config.yaml
model: "multi-label audio tagger"
dataset: "read English sentences (LibriTTS-R)"
spec_augment: true
arch: "quartznet"
activation: "leaky_relu"
channel_attention: "eca"
num_labels: 200
eps: 1e-08
merge_dims: true
adamw_lr_other_params: 0.0017
grad_clip: 3.0
final_lr_fraction: 0
weight_decay: 0.1
Rows from block 5, named by matrix and row number. Rows with one number belong to one channel. Each number is 500 + 50 x the weight over its row's rms, rounded and kept within 0 to 999. All counts start at 0. Numbers have three digits each. After the name is the row's rms in percent of the matrix's.
# convs1: first pointwise conv (model.blocks.5.convs.1.weight, 192x192x1), inputs 0-95
# convs3: second pointwise conv (model.blocks.5.convs.3.weight, 192x192x1, transposed), outputs 0-95
convs1.89 095:570408505480410559601566579423434478512554530519461515479493509519502498499545432414441551442524559396537568503495500447479532477377450433360492541459456424598435522469498425449498516436516438431459537581568510529469539400557473477502420496502466463529439496461499527485567535542501491493
convs3.89 095:571441472575533525490464479563441431462581481527565477548492421478512463510478405485533491527546459554460469455517461531468558455495516487463594420455532480443504476558459534482546630464345509426547518518518383509539510520589445533553544456522395544532449398497486385441484447535571513484
convs1.90 111:497461508587484536523464500451431407499445519499577485658432479581537520552585439525519427447547444577421564446503552527512519547430484472498459487464452508503438506538480595560493449575447515523404511530553507484544472583519554498553532435469529542446555505470499651555471476549467577457
convs3.90 108:475517457429509549476524470584461456437469479498411505439496594585495515581364551436513446561432460477486432483526530476475527461424529578492456526460552560418571501530526457566436533490428503508651503394519526393446536479505500523496492550411416448504506542480500442470435507535442547489
convs1.91 103:534404294510488555525493549535441445510519575547543437492484476423565441474464439560471426437530516449470470390516506591523469525473566492497473529479457552465441512530507596586509495581488509558528582465495519424564613494470523523463517474532536429497528481553545447510553580425554483499
convs3.91 108:451551439503522416476585591439529400532445466431522528417544456383523479482506517489542527572488559489492501475454475495496557471433562501504550536528512422522504488515482533509515458498549556588539548519560515449546492511515498451530515522492495436487518400479388558517475436451387466599
convs1.92 094:545450533484480571520473515528652573464487508560442510480483532517527586609521484423467526550450538537495487521499487525477529533522439513457469559518390472474512497454586502468554493567558500563541576456417530578554537421458502608564492526485422482502495523474465498514476443501521524429
convs3.92 097:519448481469553497425452532623612530594407488459427517499530598502449477495468538625565473491469536408489483403470491472534491514441516526498530488517494551583456454490469384444540510526440445506523530499536423487581481497498476556518534614455535535498559504509447453464494478529472467563
convs1.93 099:476509424428427527494497535576448435466531493525508414566585601523508496510522439421493518531567522536566450534454431528474453571471440475544481492603551538499529516461521538499491521465593560532513548458477549506502495537462566583536561419414509413452457492484504476542445531433498533626
convs3.93 097:436439510469580489487492465471467571452517497494488529513561550454551447589526460584504479527577567548473556465526433481534526524577444514526544524403436535479514543495512404531432406476536560483604505487554414528527484445501516519502489621482535498402509550549488488516514523382466520524
convs1.94 101:514481489489547539487462489565510526436496465501553499522474506371544524517554530463455518494461478529527559428525504611583509552450482438452541428427501433565498547525548517543477497486369486523492522488493523579553537456419576561439548602586526479480504515428491464456541423482426506556
convs3.94 092:509545486536418459459569491493498485591614595516416481542443471506433475506578550457446554544443468466422534571558476501586545545500490490461481489422498563541451500429483496480510591532513590587492477574523534491448559493464564512428447502536511546551403511503498455488512485495504469394
convs1.95 098:409387529529482545529385540499422497441567584522489525464489485428510553466530463526416421473525480530563488373542473463503562465402473415450544466555570589537464550480500458470481533559557445514502466532548514544538474450619480472526511542422512444521531485572497522505589515582457462459
convs3.95 094:505504404525600522492418492485441547550488458520536484469516496580531484518456500573517429460496467462460517506421508483467464538423531380446430508457489542462458435429485478574467641514479524586496508514517540401538525565456487497463484466476538484565453475421518532585451496587493513500
convs1.96 095:462541481385418555501567466469538600539467452409502464535452488605488531506509484469476523512563604502459503505574533508528465550518498560493447592442463520522468508386549409490426488523444454579485500549455584557477526507462529510451479565469460458596454489499504415590477518457500488557
convs3.96 099:547459539469433447486461442456528505510547452563467354484479536468497507475649488501552496545562541428498470471560480523470509514547404493471419596489532497543492446265503475582535519513495515582438487450466541524481457486571520495521515470466546560566550525495457444516528503451513532526
convs1.97 092:437510478579511548435520501493471485513570430447508503475528543497487518491483585544448475492577539482502550553508504544506479468463478419460619554492519483433499645452644449376450510573507537540526431502393439585448499472480488465504492473513470512578514460472529499455549492471587439493
convs3.97 091:515508399506466555523474426543479516540422590450477471536494458472490630580405426514454481495482469519422529515527530495525458519514493498487496416455467560621480513479554510396445420497483547546477536549485490442496493465506542503534454460511459465538435465502526481417493605542580501439
convs1.98 093:457442550509506542484485471539522555487487505414518510553481465360522408523489459571454592465578536510452554497520469575614519564523491450462563562564543564462422487558508516486465540377499477467455512493589533563500483455436535512462511474484525501495562515556505437481498496464451573426
convs3.98 092:555583438382570474499456461499465421583483468497540489428591594600549526481461455524454522511541532581560553509538484506506478404527509461470487537473552475504574478523467473452515403441549414481523497538548499531441415534610536537540518451510458549452428446535468434539477485483449475474
convs1.99 101:487521572425623573497524461492494463554619430439506550485466453432493544481510439525529456484553417569421541485471542454486563510527548552447551467468526478446577448496483420535525501489550419521549502418566488445517542518557566498411552534502532418529512543417527506499431466422589414501
convs3.99 106:478514532436462517509454492387443507441498503492479441572513560444423479427505528439518482413550433505517461460475573504489424503491576556558558478476533539418585582505508528580472497542457483537526499438439541598470470571541584464442627456529542551513488470494597600454508538484505580538
convs1.100 099:539472539451495549511418507535491479567542471546497585490413522501509555618491434480551608451488485509484519546476427550464459531522500503606487551501512444518505409575581478476484542612518443612454525441491556520522453549464486432458504482422476553551548549529504556619523522473531466450
convs3.100 105:456408597455460552520591555465439534488537439445512545462470488532458552517537513471429490447516506463542460488458656494457568495535456556560542446419544506547501553542580522569555516487583586448480530456429420487542483461554477471566488486320544464560623436486417591470516470467522498510
convs1.101 099:505591541477610543544492578457490517557604421443493433590433572527474578418577519528440499379464469504587428495486491504496449466561488468519510400504533462463481503532552468465456476534464492489510566377564574519523473483530568519434583467614522457448496500426488428456508571460541495494
convs3.101 097:465540527479576443576507572530521464503449510490473438454547491529484611504505544514477555564521489517536495556533509502500465558541497563522450493546460514499443572521430443572483545491559429521476461548429535510416546445568411525445400540433465417491508499487555459590584484478403475538
convs1.102 100:546525451495471522557397502532473547574503531579410518519490474550430477494466520501508394470473541492544492531495446495576394452458471469512501435406546421399531468527415475515523510544534445437476475502470562526523517574471508394519509512495582560494452476565364611528516446493454542441
convs3.102 097:564538492531500499492530400475534517456512520529459537554489524402517561470567557532538531562487450609550452412458464371521551532551461503489502567512577527537487489597496489531544520530483493527488636525430556468494489562417521495530589477498545509565465511438575550541534423554518513556
convs1.103 096:573507566455469585576390449544477473540451516478484571423519523443415526455534558605515533516567482539559489479421563623502548433481428530436464423474531543489495640493556478461507524472488433522479593429508590418511452549554448444501499513540499535421507517548505521443569476507615414508
convs3.103 097:592515472587539478485503490509448495450543510497445577478572387479433422486551467572437532543552552558394522489525592453461498505467504446495558482517558437517500460502589493529465514566527542538527525404407516475505483419498470572540494497480518600371387449557561502451563435522412510471
convs1.104 095:424471472466511527423491516524472567464502476536440465517530503502425512543412398517478508424351471510506444483424546481524465446492540516508526528428454519546454447459533568494417500519467421530480445386491584539474569490444444548398560580499576534553462437555482500463406451463499491534
convs3.104 094:431505454530542475487462469451506533482525517595543443428476544511562506524428519518421557473482548528465473465546480524531528534435498463483495550487630534481526527523540474474521587553475476617505487534476529569547442444528517582473510470537413549576407490603490554501505464499470469429
convs1.105 100:419482562486484525483487435578428575562566422585483537605498475433517457477476486421481532494625488634556485515516603425433529546487445506510509417459551467514513575572534486541495471517564466532454512527470572469489545397493451580501499442559474600423543466475504515489474585471543529585
convs3.105 104:492536489486579477517462551490490551599536476525576442488520485575465471517546547467484473520651528489540541532578478484407509526453467509482396486414530486531463482582566536569455551500559502557531480537544634426509572526421526440409489557476487532503499557485455515523534516442458528444
convs1.106 090:585489515520468568511540509535498511521488478530455535499547497452412550460532472477534514548536529570526499542467583546445504498610464446469477484434525457656483469460505451493482526521563424560481548480508515553560475510498506536518477504567464531531430553530432483443520469500519445512
convs3.106 087:460531603427458442491549434520570458549586406555545489516472598458437428521509503506552447460525472519503467395506522488465550458432552455477432449524608545503503461556498486470459556520495621438447491476521479517495462574562602502476462528570498512503534466513436491476470464394440452621
convs1.107 104:574527540433522477541459551472404563489494461495562573477554512490538497502408506455449554537444589506526480560454531438568491598491468472522479540430528444471500517554460481470446500480631578493719568535476500534543494541488483592469549586514509526482506432449511471477411514491564474445
convs3.107 102:448552493500501477523494549544553470454493417462467537471460531517404484434492503540511506488403522515489412475511613427441471481482404501538442553562446507506481486512483542548418547536555377563449564456566500525503402454435519500419454583515475489526527592460504481539486559457553502488
convs1.108 095:530426477534486524472473448495490454541482426670483520490500545502492401525512585433460470465423546514548596527546437617466557504589579533496514479510524418523474533482609498523524476545493548466436510432525507489462400466505521490548508497609507506447506536542507478487498577596501528463
convs3.108 099:427517538523473545548487487518588454533500530607512392553525402543576519522528496509563473466453456557469491544455542561446595572413467483458524508538517474549462459594468430566481433450543460488476381481438501535425585518442492431480470485549469485466472500576477464456467546578503449395
convs1.109 098:470508480478533594496466456448536495572543487445572485464571586494531493521528429571475469448590429516461415448544386516529468532467524438471528500534453453467497516517545500408455520527494536666533541449427548541574577478525508504455460428512429508534557498395557578468388489495575538516
convs3.109 095:606529539530513518501568326472500459560499474456538440472472475559528487418556433438521578436506466524558502523472582551532456505493527500534508420466465455458407567455466595527509504514439539574532540514512466518469521532354479529522617495443511444513399505450514510543485437445509550423
convs1.110 119:431508536494508493497544571488514490405451526537473478461482432479434424423491410519569619631432516468510498497506563551503554488549560554524449563512571472482510514458487536543445532523518484403455413430412487538521468497496516458476521536435425516557493573518489433501500448574558493482
convs3.110 112:530471596460563383549529444477553499485484459542486506506558463493525476507508599541560555476420512489435494509524559513471601522549530523536508494477576518497553462526492521516380488604516487505469529504548490527580510563512482536533504614500441539507395505448433592483519543525493563488
convs1.111 095:390584560375482538425504526491427483481439506486589425499538448538540507523443480524472525464527507583507426511545540510592498477562553517446541485443506459479397486485522557498459530463564453486516582478622568536493529509507429483362419482552528462462528508453543501581518472484511467522
convs3.111 097:527597564469561587467578582449505505564462557544534497507473487503491550439464531533508463465467472485470524451510479514475451474512448563660442398482411509439646480430503575583506453469573590531501569447515537490577487489448461484583507514485437390501450527490657528493458472548452497533
convs1.112 095:576492570473600574498474472496492574464526556445418472469440457496457493386551542493568497507377505531492506576462457498506480522481509471592409442518534613581558463522485451587536575514474444534556426387539489449564556503460488490457579522450457536374480534458528450491552564569449495519
convs3.112 100:461560512496559483459492536480482455499461545476352522642495508518515409536526493526468558561503570536493464557507514524518534486544521513358511532424479416466508484423467526504553503494516453378506469494485542494508509408513520554454493569449579528509373400464458514495456571452379498539
convs1.113 104:562479579514452546567500495436513486469494477527513426443524560488441441569577524532526495476531534555476556535504555437525521420514567508509525571433533514592531550510492529560432504340528513469536507398486450528599478436534464619385476556546543523470533485569435440483425498505428486427
convs3.113 103:470435454485377493432543609462567494503557463455574516536422571413536430476456446584492524518578509428483495489407468486542426487475451549522520374421530490420500473502486493531560485421496442454349506536436516488503452511501448504468376517481602462472485473497565504519543421537456527508
convs1.114 103:432535485487494567528546398531491552507428520571479463452495386499508580486450531499543524473560517561579574628479465427506555583405554552472567482544452555436580511517454482488516439566512536516516498554511490480447515402487453419528519532482563588490423469427496457452508466521502560581
convs3.114 106:503559590415513463512522593501524532573581517424486482538540521423532429534444549553476464501561639518465442421537573463445564486539473484540547549504528509508502544497535524543463481474508529485400535575546529579459431616517567522561463476441446523468550531559467533530545600455475514554
convs1.115 111:530399590538480539492528512485475443549521470438454499476473472499506516532492535435479610532498541547482433412449486568405519471452441487540590516595409472340479472538506489554528507453587444447528465474497421543480546583566480476491510442472575490495506499531426456539483495489467521504
convs3.115 105:544586514439505501505547546509467437506595449442588529460465516476501420540448455467521462468520541536582464481545540420445552493519585515615430439521503502436534511437538521529502510632485412369527586421606435537541485565526519573470459586509506439514550461582545535419472522487442512564
convs1.116 096:641519490456614605424418524518481499419485543508474462406486561428569396519587510465514570569486564450580435495595516545533469569581407521499505552511462406444437467507459485435506565445437434515511494501460494476482428526527472545511531529477419419610577456560572471547463553432538524477
convs3.116 097:568442507553469511511483469485470444507503552546446501578520546503398567485519499553557440470465478594545460501545468484545422435484492472535500463452427432506536514440580444398473510566585517490511511460481429511620516564495558481535552496604457590520505529442536505501512526484528479517
convs1.117 094:513635335429539559441552464513463467486581525573489488461442424559505408484393486489387529449546485549481474450460484504540515459472410519457448492545487445455529532540525512483471492563408444631461530495506594481523555514489505520476530498523463531408601411487517477485514497548507493531
convs3.117 092:545554464487451483542519464473456459446535462500541414540441508407516468496517397456525521379496509520466484401388474435496519425421443524606637494428403391436481545563483540496505470406540521495461549539510453530532501476426505570504526426567558456535492555480529459468537492510470451464
convs1.118 099:447470532433559514502512520488529518587553590585508464649482459397495545530442569550464530500459433575500551516497509501488542448520524469538525588431543644524431574485575446520408472525434469501467524488439521519622441542433454418516500438379457541562520578452440541487527546523454527503
convs3.118 099:534466579494499496471410551466438402482572474492561571617465490548543477471503507471448415558452563420439509437429497523488447589495384567582558557525464496444472537448482422511544443475497467402426575523423480476561506549527464462521518535505453535547573478447482484502382508400475518515
convs1.119 095:579538499442464573478525546601505538515477473551551469593507534481496523414518540489550632475569564465472496397480594533500455418455509552497456508456432413549477368449588456604517552471546521452497485460453540484537544552430401376530464535543476539409479493559501572427439492451446517479
convs3.119 092:513431552516527499628521466461495464561511439497455466563490435540558502427521475552462431570446478526483530511531519512586450614505440396520523446481385474411528486463420532476531423477487549501559530449493487478582662564542534503485431397433522492541474499482580505524504594485457611504
convs1.120 102:502474446497482525482432533511543480549418551511578537486490486455477465417534463503551489482570558534542541413484462527441529539561486548516561580465429581477464437521631485456533567524561452557507527519509480479406470497507539438568429508470481438594560508547533499531489446457433551557
convs3.120 097:570462532523599526396499489447507444476551554451478586409572539546541456556559526530465501589582471504529447569462527488503446520468487440478549445454530584503482454492429556452537487519505494454439580498563431504538482489497495470420567495444418546478501532496535491463459552564529533520
convs1.121 103:448467461401329494475486446532549466515425578513537401485519541560357531555561540510469509513398510431584436517536528450584494508535393475525470485525530500404457492571535471479468555537503486414421508502465466484472514424428492439481478419531445433460475460525525507578438427486587490471
convs3.121 099:506517484441519435431488507548520551579510446501546519521455488501451509522436567617499434458476582458532618458540422509489505521450464548472567461406454525516552483453515561494528544447520436514511590492487494529349466434520539512468443538590512548514488593425436461559579525471571570424
convs1.122 099:482547505389505586523480441475428507587447476510547468527502496468439530572509572569577448472588479479470498521524511479562491488470461520419493510487473417408519509501482462506524532517461450459556534519459567488549431538539542537485523426543498362478329496533441405483514548585486435581
convs3.122 092:484465576430547351492592549417496553452477487484519440511493415445528562612524564529411525503538563513511483504538544491571472502487510493517570592537409501510517481520574484520410488519553543536531574579512446492529482565472470502533431495542459507505501496453501550558571560571467438483
convs1.123 097:467525477411511560450656506420569530440467558505468481481555509534505464566527490468454474534489522488420556447487574550435422549518477476466570521476424451546589562406490590528582448488526518599451590484487455495413579544528499549541543461585554552556424487428444432550497498393541513537
convs3.123 097:543447504488537482482416474527454482525510545592510407532535486522411597515461485568552526503539493498376601442573566428616535445457545534562542518489467576551536529464482553482547511494607471554448499543493523458530535496524466532534536538537421525494503543550494457415522450509432458520
convs1.124 093:458424569474521509477523489435557532467510417551648375490510465438455558589531549411482470592597451486542572445462478517582567399590471404554574548541499451422529517491462555469510440461526490499457571538370568510503506457488434522499583528429570424534547382451441531461540531478493532473
convs3.124 100:477461472596499599516484486534534451422565584510534517487454510493457481397471495462500503486505530453475466422472411469486511440472397490636573490608451581569485504518451572548501538427506536511548502457437523464493412525518452546514519468513373443457479587449543583449490581454476429572
convs1.125 101:526445538489554535497437481480547434488531488595513450547414391518530387522438471480478493532567472464431540497450511440347551485546480437389485460499389462549529513467602553527553583464451530461585429561565437481512466517546508488465411487548581593497496425506529497585495492529439501537
convs3.125 098:561584516482555469377551494468553552394519583362499441547439561395478577503460536545505501508512479461456474452481496570566521428570543538490482538476532536535531516488488560526595512525564422496532487468471440490474469495474558476483576589514491447484544466495532447508538522542540544568
convs1.126 108:398484489442488467542498464485526531484536446440540466431565525468480517513593495468433385488491600524522488590428442528536493505515397510541535455446546484412549410417581583536521505494474491520480441502451477527506565462553496410425448456509500478515464431361536470502507570580467528493
convs3.126 105:440486481548486466429495502444544442498485491550528586580498498603569502549543533476508496470444485415511500556527553500416478468498542518416440493459487505458406488527602584533424463543491446410531451524540518524451601501527425527474518447491463471476514611536498514478438463618537485547
convs1.127 096:549459473451576538512571526517502479609558431529461434481536474491425390430388427403483549409541447504470393492449548498488429555562474516515514631523609465463525589497501419466460541504556470593498402532442555470481528479508462425450538425584525500478533430503473475455506476449450584499
convs3.127 096:516563487395423538420463527525528542430450622546483452564507532486492443529548504389511483570600521549459471515511514575463355382536584526541519459491424516412555518506450529493459500424435473477558467442522514575537515529564540586490537525519537464519533545407379527507522485532521560503
convs1.128 089:467472487449512531497399483449525483467539391496480545516477524513413494416508493559515540591424530442536484517492560425524477493578467407528556504463513427546550571490437446548458481557565482524428434450527583476426543569490539464510525464490478439577522513561529500421501399485482537560
convs3.128 080:530476476488560577539555534533560492527422599521455473516486498576597659522516507554435538488586491600524634510470581479529503486478572540504463506528500483499535510492459428480501484438557435605523531423554540548542530511455555437534507458531452473420464621560608520553509493530464578572
convs1.129 094:536379460538438560511516370485487535540472522463585587487487470517438542537478617546473464540448482477525543508525507493582578457553512544387441520635562473551453443503472442549541519520486483554507476498404508516523462517464471460478447577501461540464617502535516532605474422547474528578
convs3.129 100:447612519493548437498510400560502425575512420550548342514439532514536481525511510446539481505493507488584543550585404502568543445558552517550504500444493553429506488541561568451445524480533524473547497600492514514495535497475531527499428457551546544499488476443533511486552349518363599597
convs1.130 104:526451479427459497633472553468497442521510525435582589545522564440421401542509502554553571499508450473553574569554441526472542488506510487585536541407433515462590561430517459505435484508545473545604512481463537542548551509453559424569440550476509449504515502486526415509493470518568478463
convs3.130 100:561517495448486484512526510548508589558552559506490622583530469468448507429452432520590512531477553536474430540525480526455495515519460446444462496526580504448454475470446555524540532548544544422494445558388470492524479523467560630406493603466437580584520536424481505431413559532609524464
convs1.131 097:529560483520478547505468503502471415636580558456493518496416557428485461493516546451563505511478538454501507477426478526420525475409419446551553448522441521422440499570396508418440523466470525507489482537486518458483438548562531408412538509578463562539569465466542516528571490501546531562
convs3.131 098:506495508488441586503523565401475487428513537522527424525495426525493493499441431469466484525551490473554508476530539518485539594430569585596601513675590545535428530468558532507498410455655462487576523483565406557480439516526548462430442572480561524557505513365488468450438528530519523449
convs1.132 097:493498478453470558533389501508468475493509433533498523493474518500562497452524483510634479584479458483507458426489457499548521575526554559514501419651460530554565474516460472472416507490420491546502392489618493442509594440544553546534425489557472516464506474477484497492436464422431532543
convs3.132 092:573436501480532496538554482465554457529486450481435485532506501496486460463457508384323315559519473577535576492475529528492516528604500556454392471419564558389553606468525440474482484484380490422553494533508461411517535455532456497537512444513501541543468477587474487518537514516470515510
convs1.133 094:464442455464439544536461474510506477459502488636562535524444508509516586517529523466415564558555514645542505464505580544522475499561434405436439527442482459449489500529555540517421439526570435532477506470499522464501546377511546651448465476525482422527540495532410602463521506449498475525
convs3.133 101:475542525538475468472267482533520535453412494543457553555472486457434523527542573471521571442525454496423562443479507487576471525448615539505515541417486541468491449583458521464515512486486568521441567477445470470560476514529458392487483498498548534555512468486510556516620460539456507434
convs1.134 112:467536502542578528465497437561531549392523559526564452470570553444537522489522477511486486468430460506389469533519482542545467454478517562567542392456472499502539494409577538491460531469565468473450483570553542574461557482630559467482534452452405467525515571495570447562560469514597374609
convs3.134 109:489508501496414552523522482441455521533429499497444424483605498557483508619413420510494465425567527531540442469512556537527461431612523432562515503462445456557549458570428455479522469525462546444403511517587523413515510564544562406397475482474467452401482542476495428509520529475582472550
convs1.135 103:541542469426496567502550508474530497489480603462575530447457461504494467486493443462456593605562529498527557455522560480591523449464509513500586474466500470559475429520487576491524571478394509533485504403523515477500620494502495456510498499534447509489503602549452525489563501497570538451
convs3.135 100:531492472450542488438456460459513503474518600482401481455381544461461531535516423493602508401495426514505442512575498565468494556449533500550483492546478552472458512466496444543503332571370483484455581399515479500470514445581504534424514493513495415590545555537555500477505508521537427564
convs1.136 109:529465381424538501555470544553517477509449434471569551410493414526481497504585524539476473501464554486551523484540432548491479446541489502486452465457438496434411564487531569497552500473515529453569447508475543569486347492585546524464520440476481449532482498480493516493495579560422423446
convs3.136 100:579453521429549420524557505532508471498524507491508550483576453561585525497508534562468526543608519497626480495510529500516556543557563482453596460455502554461544477537491585544526489501506511537428533550475470529503486572598563609540495509595402508561522541563555552555556619497538492481
convs1.137 088:629513519435474588497499501499451492475512545566440477611529487457517497523582524438385521495470436420454531423505585550472486448493494602461616543462531384490488531478496525518468412525592519521466442521395515533461511489555389474472490473453389456475445593545474470480493567567528515469
convs3.137 097:509439496451446571394471448578412553540475420521457591515497582544434465463552472497535524541409423551459482611472452616507480475475454439482458608466460508419540487460441566447535464466547583468534578441582433549446450466500561426546442449454420504468488592551405490438463519446488436523
convs1.138 115:478593484482419538476549486482476501580565558595474553464502441399481495570629605488462493517465479486421460542508563581488512454534512537535548511528494504541441447515503557504606518497494460468515417566548508545508520341482520563538484480407469473451562568520468532463436545546444494545
convs3.138 113:475391466518478488455518452509572472399562452585506453511472399568509570449449455418477401538498548555506495581586504458468456512584512601506562468457526593504410490522480513468419536526555555464505459442423508509506489503435506519553469493424539530528482482538551553507488495502381611500
convs1.139 102:505544504471464512551648474434466506478475494528545571436503521449497518524465449550614527538447473488466492446486478483503468580529484492459557518551497517426529488387462581568462576499466585559522557481449514481542515467510502454487445508485508496463550447520360520483532606547442406512
convs3.139 101:549474539535602493578468635469437507495565478414537468514609482539513539467542502601497535449531426382444562540476480452492569454508557480530523516576441504454524574477477495474451550473526547404564561463419477414484516490556511515487479504491483556487577469514440520579529413491481564605
convs1.140 098:517543489432463563437459403474501533596556460528531534525555518515580553469485539519414451566534503403467557593439505514431546445477626476441425543610592526505575485445501492487483403611438524537494508492446512493546558507438573486442517526537538513491572520568478513550472544462561508480
convs3.140 092:581517514406442531588495386561493566459445563423485633534587557496444564459446449541491472469440479432529514408482505548477561478507570567471556568504469459455426500468503554486443471494443545520520424539507518579445566483553466486594603561567522458574378506531515425487509472535534519531
convs1.141 102:585548475451442557480526555529378535511477558482576606516453528490494421488516459502503448471612545401525453481501417478459562464459553556547508540528488453500425533470576367499493399518560526466528424530473496459525577382423468519434482533468421467576409500410454464460538496517544515448
convs3.141 105:445438460458558552533502488524473523538452521561596454438515533515463509510474409395505520443511539553543453413476572430431493505482525429432498566510568449526483393562435441553519456504452487498524583475546510446528499513547497503470482448519412441503542588415471508520441492440425465447
convs1.142 101:526490483438514557482429530485501486509534453427457426431449541526452522469473519377454524487464546474475457529545483512475506531473520535550501473537507449452514453485548532504507536541521533516551534449443581449601524410493538537540533505498484490476502439521470578433550474506482585558
convs3.142 091:529516484530502539475509492523462600494464466452493410477494477533450478559588555555508538480481433494447568487471463495597495470510499467522454518503543506385544457462570504520461420566437513510494399499529611485622551532549556443477478584558445471457592481483526504565408567515553413528
convs1.143 095:519431521451510580516566485545426481623517543534405470487426588425531417517561483520512454446479496554549517495517537536512571522556511538481512562546539417474419584568475488519569626481573467441534523553544481551504446462471526424466430458525444510534557530446450531486432513459446540505
convs3.143 098:473485432536462531517479556519485484577476459489449537525520547467466627459497441509531502402494591390486545525456456511513492440449415503499510556485470565480445424401500430471519478445559542475522525495375405493439402565525436453527467486507552520447480474635456511530437447518478396422
convs1.144 107:536544592435465581629505553494417497503597532611517536415487524531593418518594486580442567540563492415422463576531446492466548552484446627469492462527402446456545486460607429535542457500615494483560515481494533562519500569414550532496504477495525476528463578500472522491487480453489464527
convs3.144 110:477565543489476469481493531480570515505508552513484541568559568534448547382488493440516481486469498431567449422506614457483408484526586436543541563512485514559458482521487522427451559438461511390534509413509515516516527519454573530527551469561505555506436505452592596579492534579421433559
convs1.145 100:553452498437539523501501584634456461476493559493483555485532534415502538511406535455482478500454429496479472493461490539465468541461491511636461539490538510467532451528508491552386517538520441572445561466511569413431541454483467510453508337474573500466489541536422489467602520483488481446
convs3.145 101:550587472498510444435510549613540515488481554545555440455548475487510492541536514514520444515508504504554508455448513496422510407495494483464517468518417555497515420501452451549444498522529509493457487466615515575522552526472544483606615713389507480546392520539418474483544511526471608371
convs1.146 098:600419504510389594546549492461541480508549487501537481601412567405450463456583546448508509452535481513480523481510472534505582505507443545534489608467552402481459491507526563646536479415432548511483546546566498529546501461427462488527493449496552559533486572515514513561575537528406470594
convs3.146 100:497515474573448504450468476531490442428532450529556463428452506475483522629456424478489438474621515538525516551542611484545498495406492506478469550450506437443530551408547539487502468530482531492435562389513515504452502501511469482489580498572500463526530476521543479535490611461427527574
convs1.147 105:564501536513523573501527530497519564535490490431475583484478521537454639527495500466425522517486549523433498507484444505463604477544540488577467551438467513458544478576563502511478483597483508493430492452536530500496520531439455490551533588473422507494471491624537443366511538441563394451
convs3.147 107:410458495457563458544439433447433472476352497421407534537496514487523433531353446575614502591544512527450500589520483592543433470531480423438478525483485503455518523484529498489560437458474401558501552524519509445407485488498458469470546566439529505521543472516461470520545487523564514465
convs1.148 107:472394465454504562528472480543468512435419525486517519516562473568490540572533434386536511505435444519581533427437497515491618483499478450464578589438451518563532474412521511526491422469545604456458544539527437523480521429518499483534494510465549598559467455430614542459487449449514444420
convs3.148 102:500516576419478491550446510426438569506478437575474507557435541463536448522492384520491525481474483497551499472448518438391586492478513439452428488518402489441467571410460393535405493516412516514484587483507539458489430512447484447427462536494504478541478502450407482547389514457546494601
convs1.149 109:542477546508539573647406438421506403566529452463526540510508527522492514468461597473561444492488546521514413401519530511397456475537475472501514433437521549486500574606544509524527504534464498500543458521506437522519550493505458462484482418526505506521507411419508429535475389529585465506
convs3.149 110:428506427451545524480611489549480474545558499595406510586567485491566492533536562526568543416499418554505481512495519514451481421530532567474591526495529457424518559464442462503471452499489503530475458519542489452521450560429498487434399486542462435430556406495485422460526411439477420511
convs1.150 104:510511442500482551467546531530605537563512605531475437559512616481512555545517449615533505378571558555473476492486459450500482525548619464476511592458488450460532469479523421536505554418515636514472497430593423417458436481414447404576520448488480450500471523541477551572528539524568507479
convs3.150 103:509530498411463512598491401430392551445427460374472457674500427421555524450525560546488483514406483517504468533513454508475563512487505614598442482490524521494429489498484555513480555483511390497490596532486497535431458513492431506601521468550539537568509555520561580486505569489493519474
convs1.151 103:498522525458537518512507523467483500554514424586437603467483460467546443507471413525523518550574465514439493547500529534444556490452477485546487434530575481420483517494484463375391542578525473503528432540519574499443508476557537557484532520486541409469461455610557560488413530508587572540
convs3.151 107:474506567413438525543516506554416450471523520512486397572495520460542478550355484485597516583488575485614512507487502543440475488559444493526542468527460498512560548529586508426484436475461656504492540511489407502393476420578501497501513571538520472432586427571498466445481410589466498529
convs1.152 098:587469477455543550476529430437389487607560587491607435424507478512617493553526513526508477516460450496478516484511518544475616580505626455340429492477487511569468508442504457556483471458622505545610522598495491505629527527492566543523520531449450522594516477520480505411430454524518467537
convs3.152 094:422424447401486547507492508489539539487544567520576494563471558539540525435431483476519497482511514516516397543484501577544433505548503507516323549496446404599536578567449540549521520550516447582532515449485524514512473498436473529448465565588560460486550410507475489538469436524447583485
convs1.153 100:500522516445494560533596493549466475492612491455533438444615540325489561526471537454551457518571502556369506525521515512542538447638500556525598533434562480467487444451522508464578499373518455491489521443555529465476533594378498515527509510568520494486487458445502549487479485453499501451
convs3.153 097:493478663526555525523417595444488467501579495411549423510432470565460502504431489518463453463496451470438519467510472448457506408434473529442481456411530510457473526439550511572621517548454555490547517451453490468496454432369540458606491501408436527422505488542497471511496382525457525509
convs1.154 104:505488526516467509504570495446445405531540453580471499462453495489425535561470411418474422489505533515479578475543468520472391444509458537363480493479434442473527471508502554503480523543442537521551584455392539467542475494448488533453455593517533531490496478416487552424494502526594445450
convs3.154 095:454513510480552489523543455549480518517604471559505478455542544528506540592581413502521563513588377499481554528490493570560527531525495439505505526518516483556515524440407405465564553495511556513466534568515482509499430446498417527506410447513577570527501523520412562513533430447528398486
convs1.155 094:528562404532526532474493455517509472532556543498559395447474424542648581475554523490510516433459545559488508485506425550512572591516477541496501467475567528559403474520468550553330544512439534498577554529469486550453481523455510512464410545559521525471602530491540561494583491526422536457
convs3.155 100:498435483521423438511485456555507487527567508501539560467568441557497567576481484434502485542536483502484398502573420570509497468574540451501393502495477521454426508593515482541545563549518519436503520641438509558530496546504587449432477556608509502541559489499518544486530556464503450474
convs1.156 096:527597411460531576472479545516552437453481528588491531451441488456550599516450372539535509499500583481413551535459427533457522494470433439459468457498516425540517561564395503635545497455587393495544510444493601498479486448520486497489543697571568582487449493490483550542411517440481391568
convs3.156 099:529429499425489446534542488532479512544560494532491492546475491554572448505559546460481470497443460443442483455571471472457440471489462550553514500566494477569486495514514462578432432455534554432567529622530502523493473581534460484564492467476563579516568560423510368538324511475480490464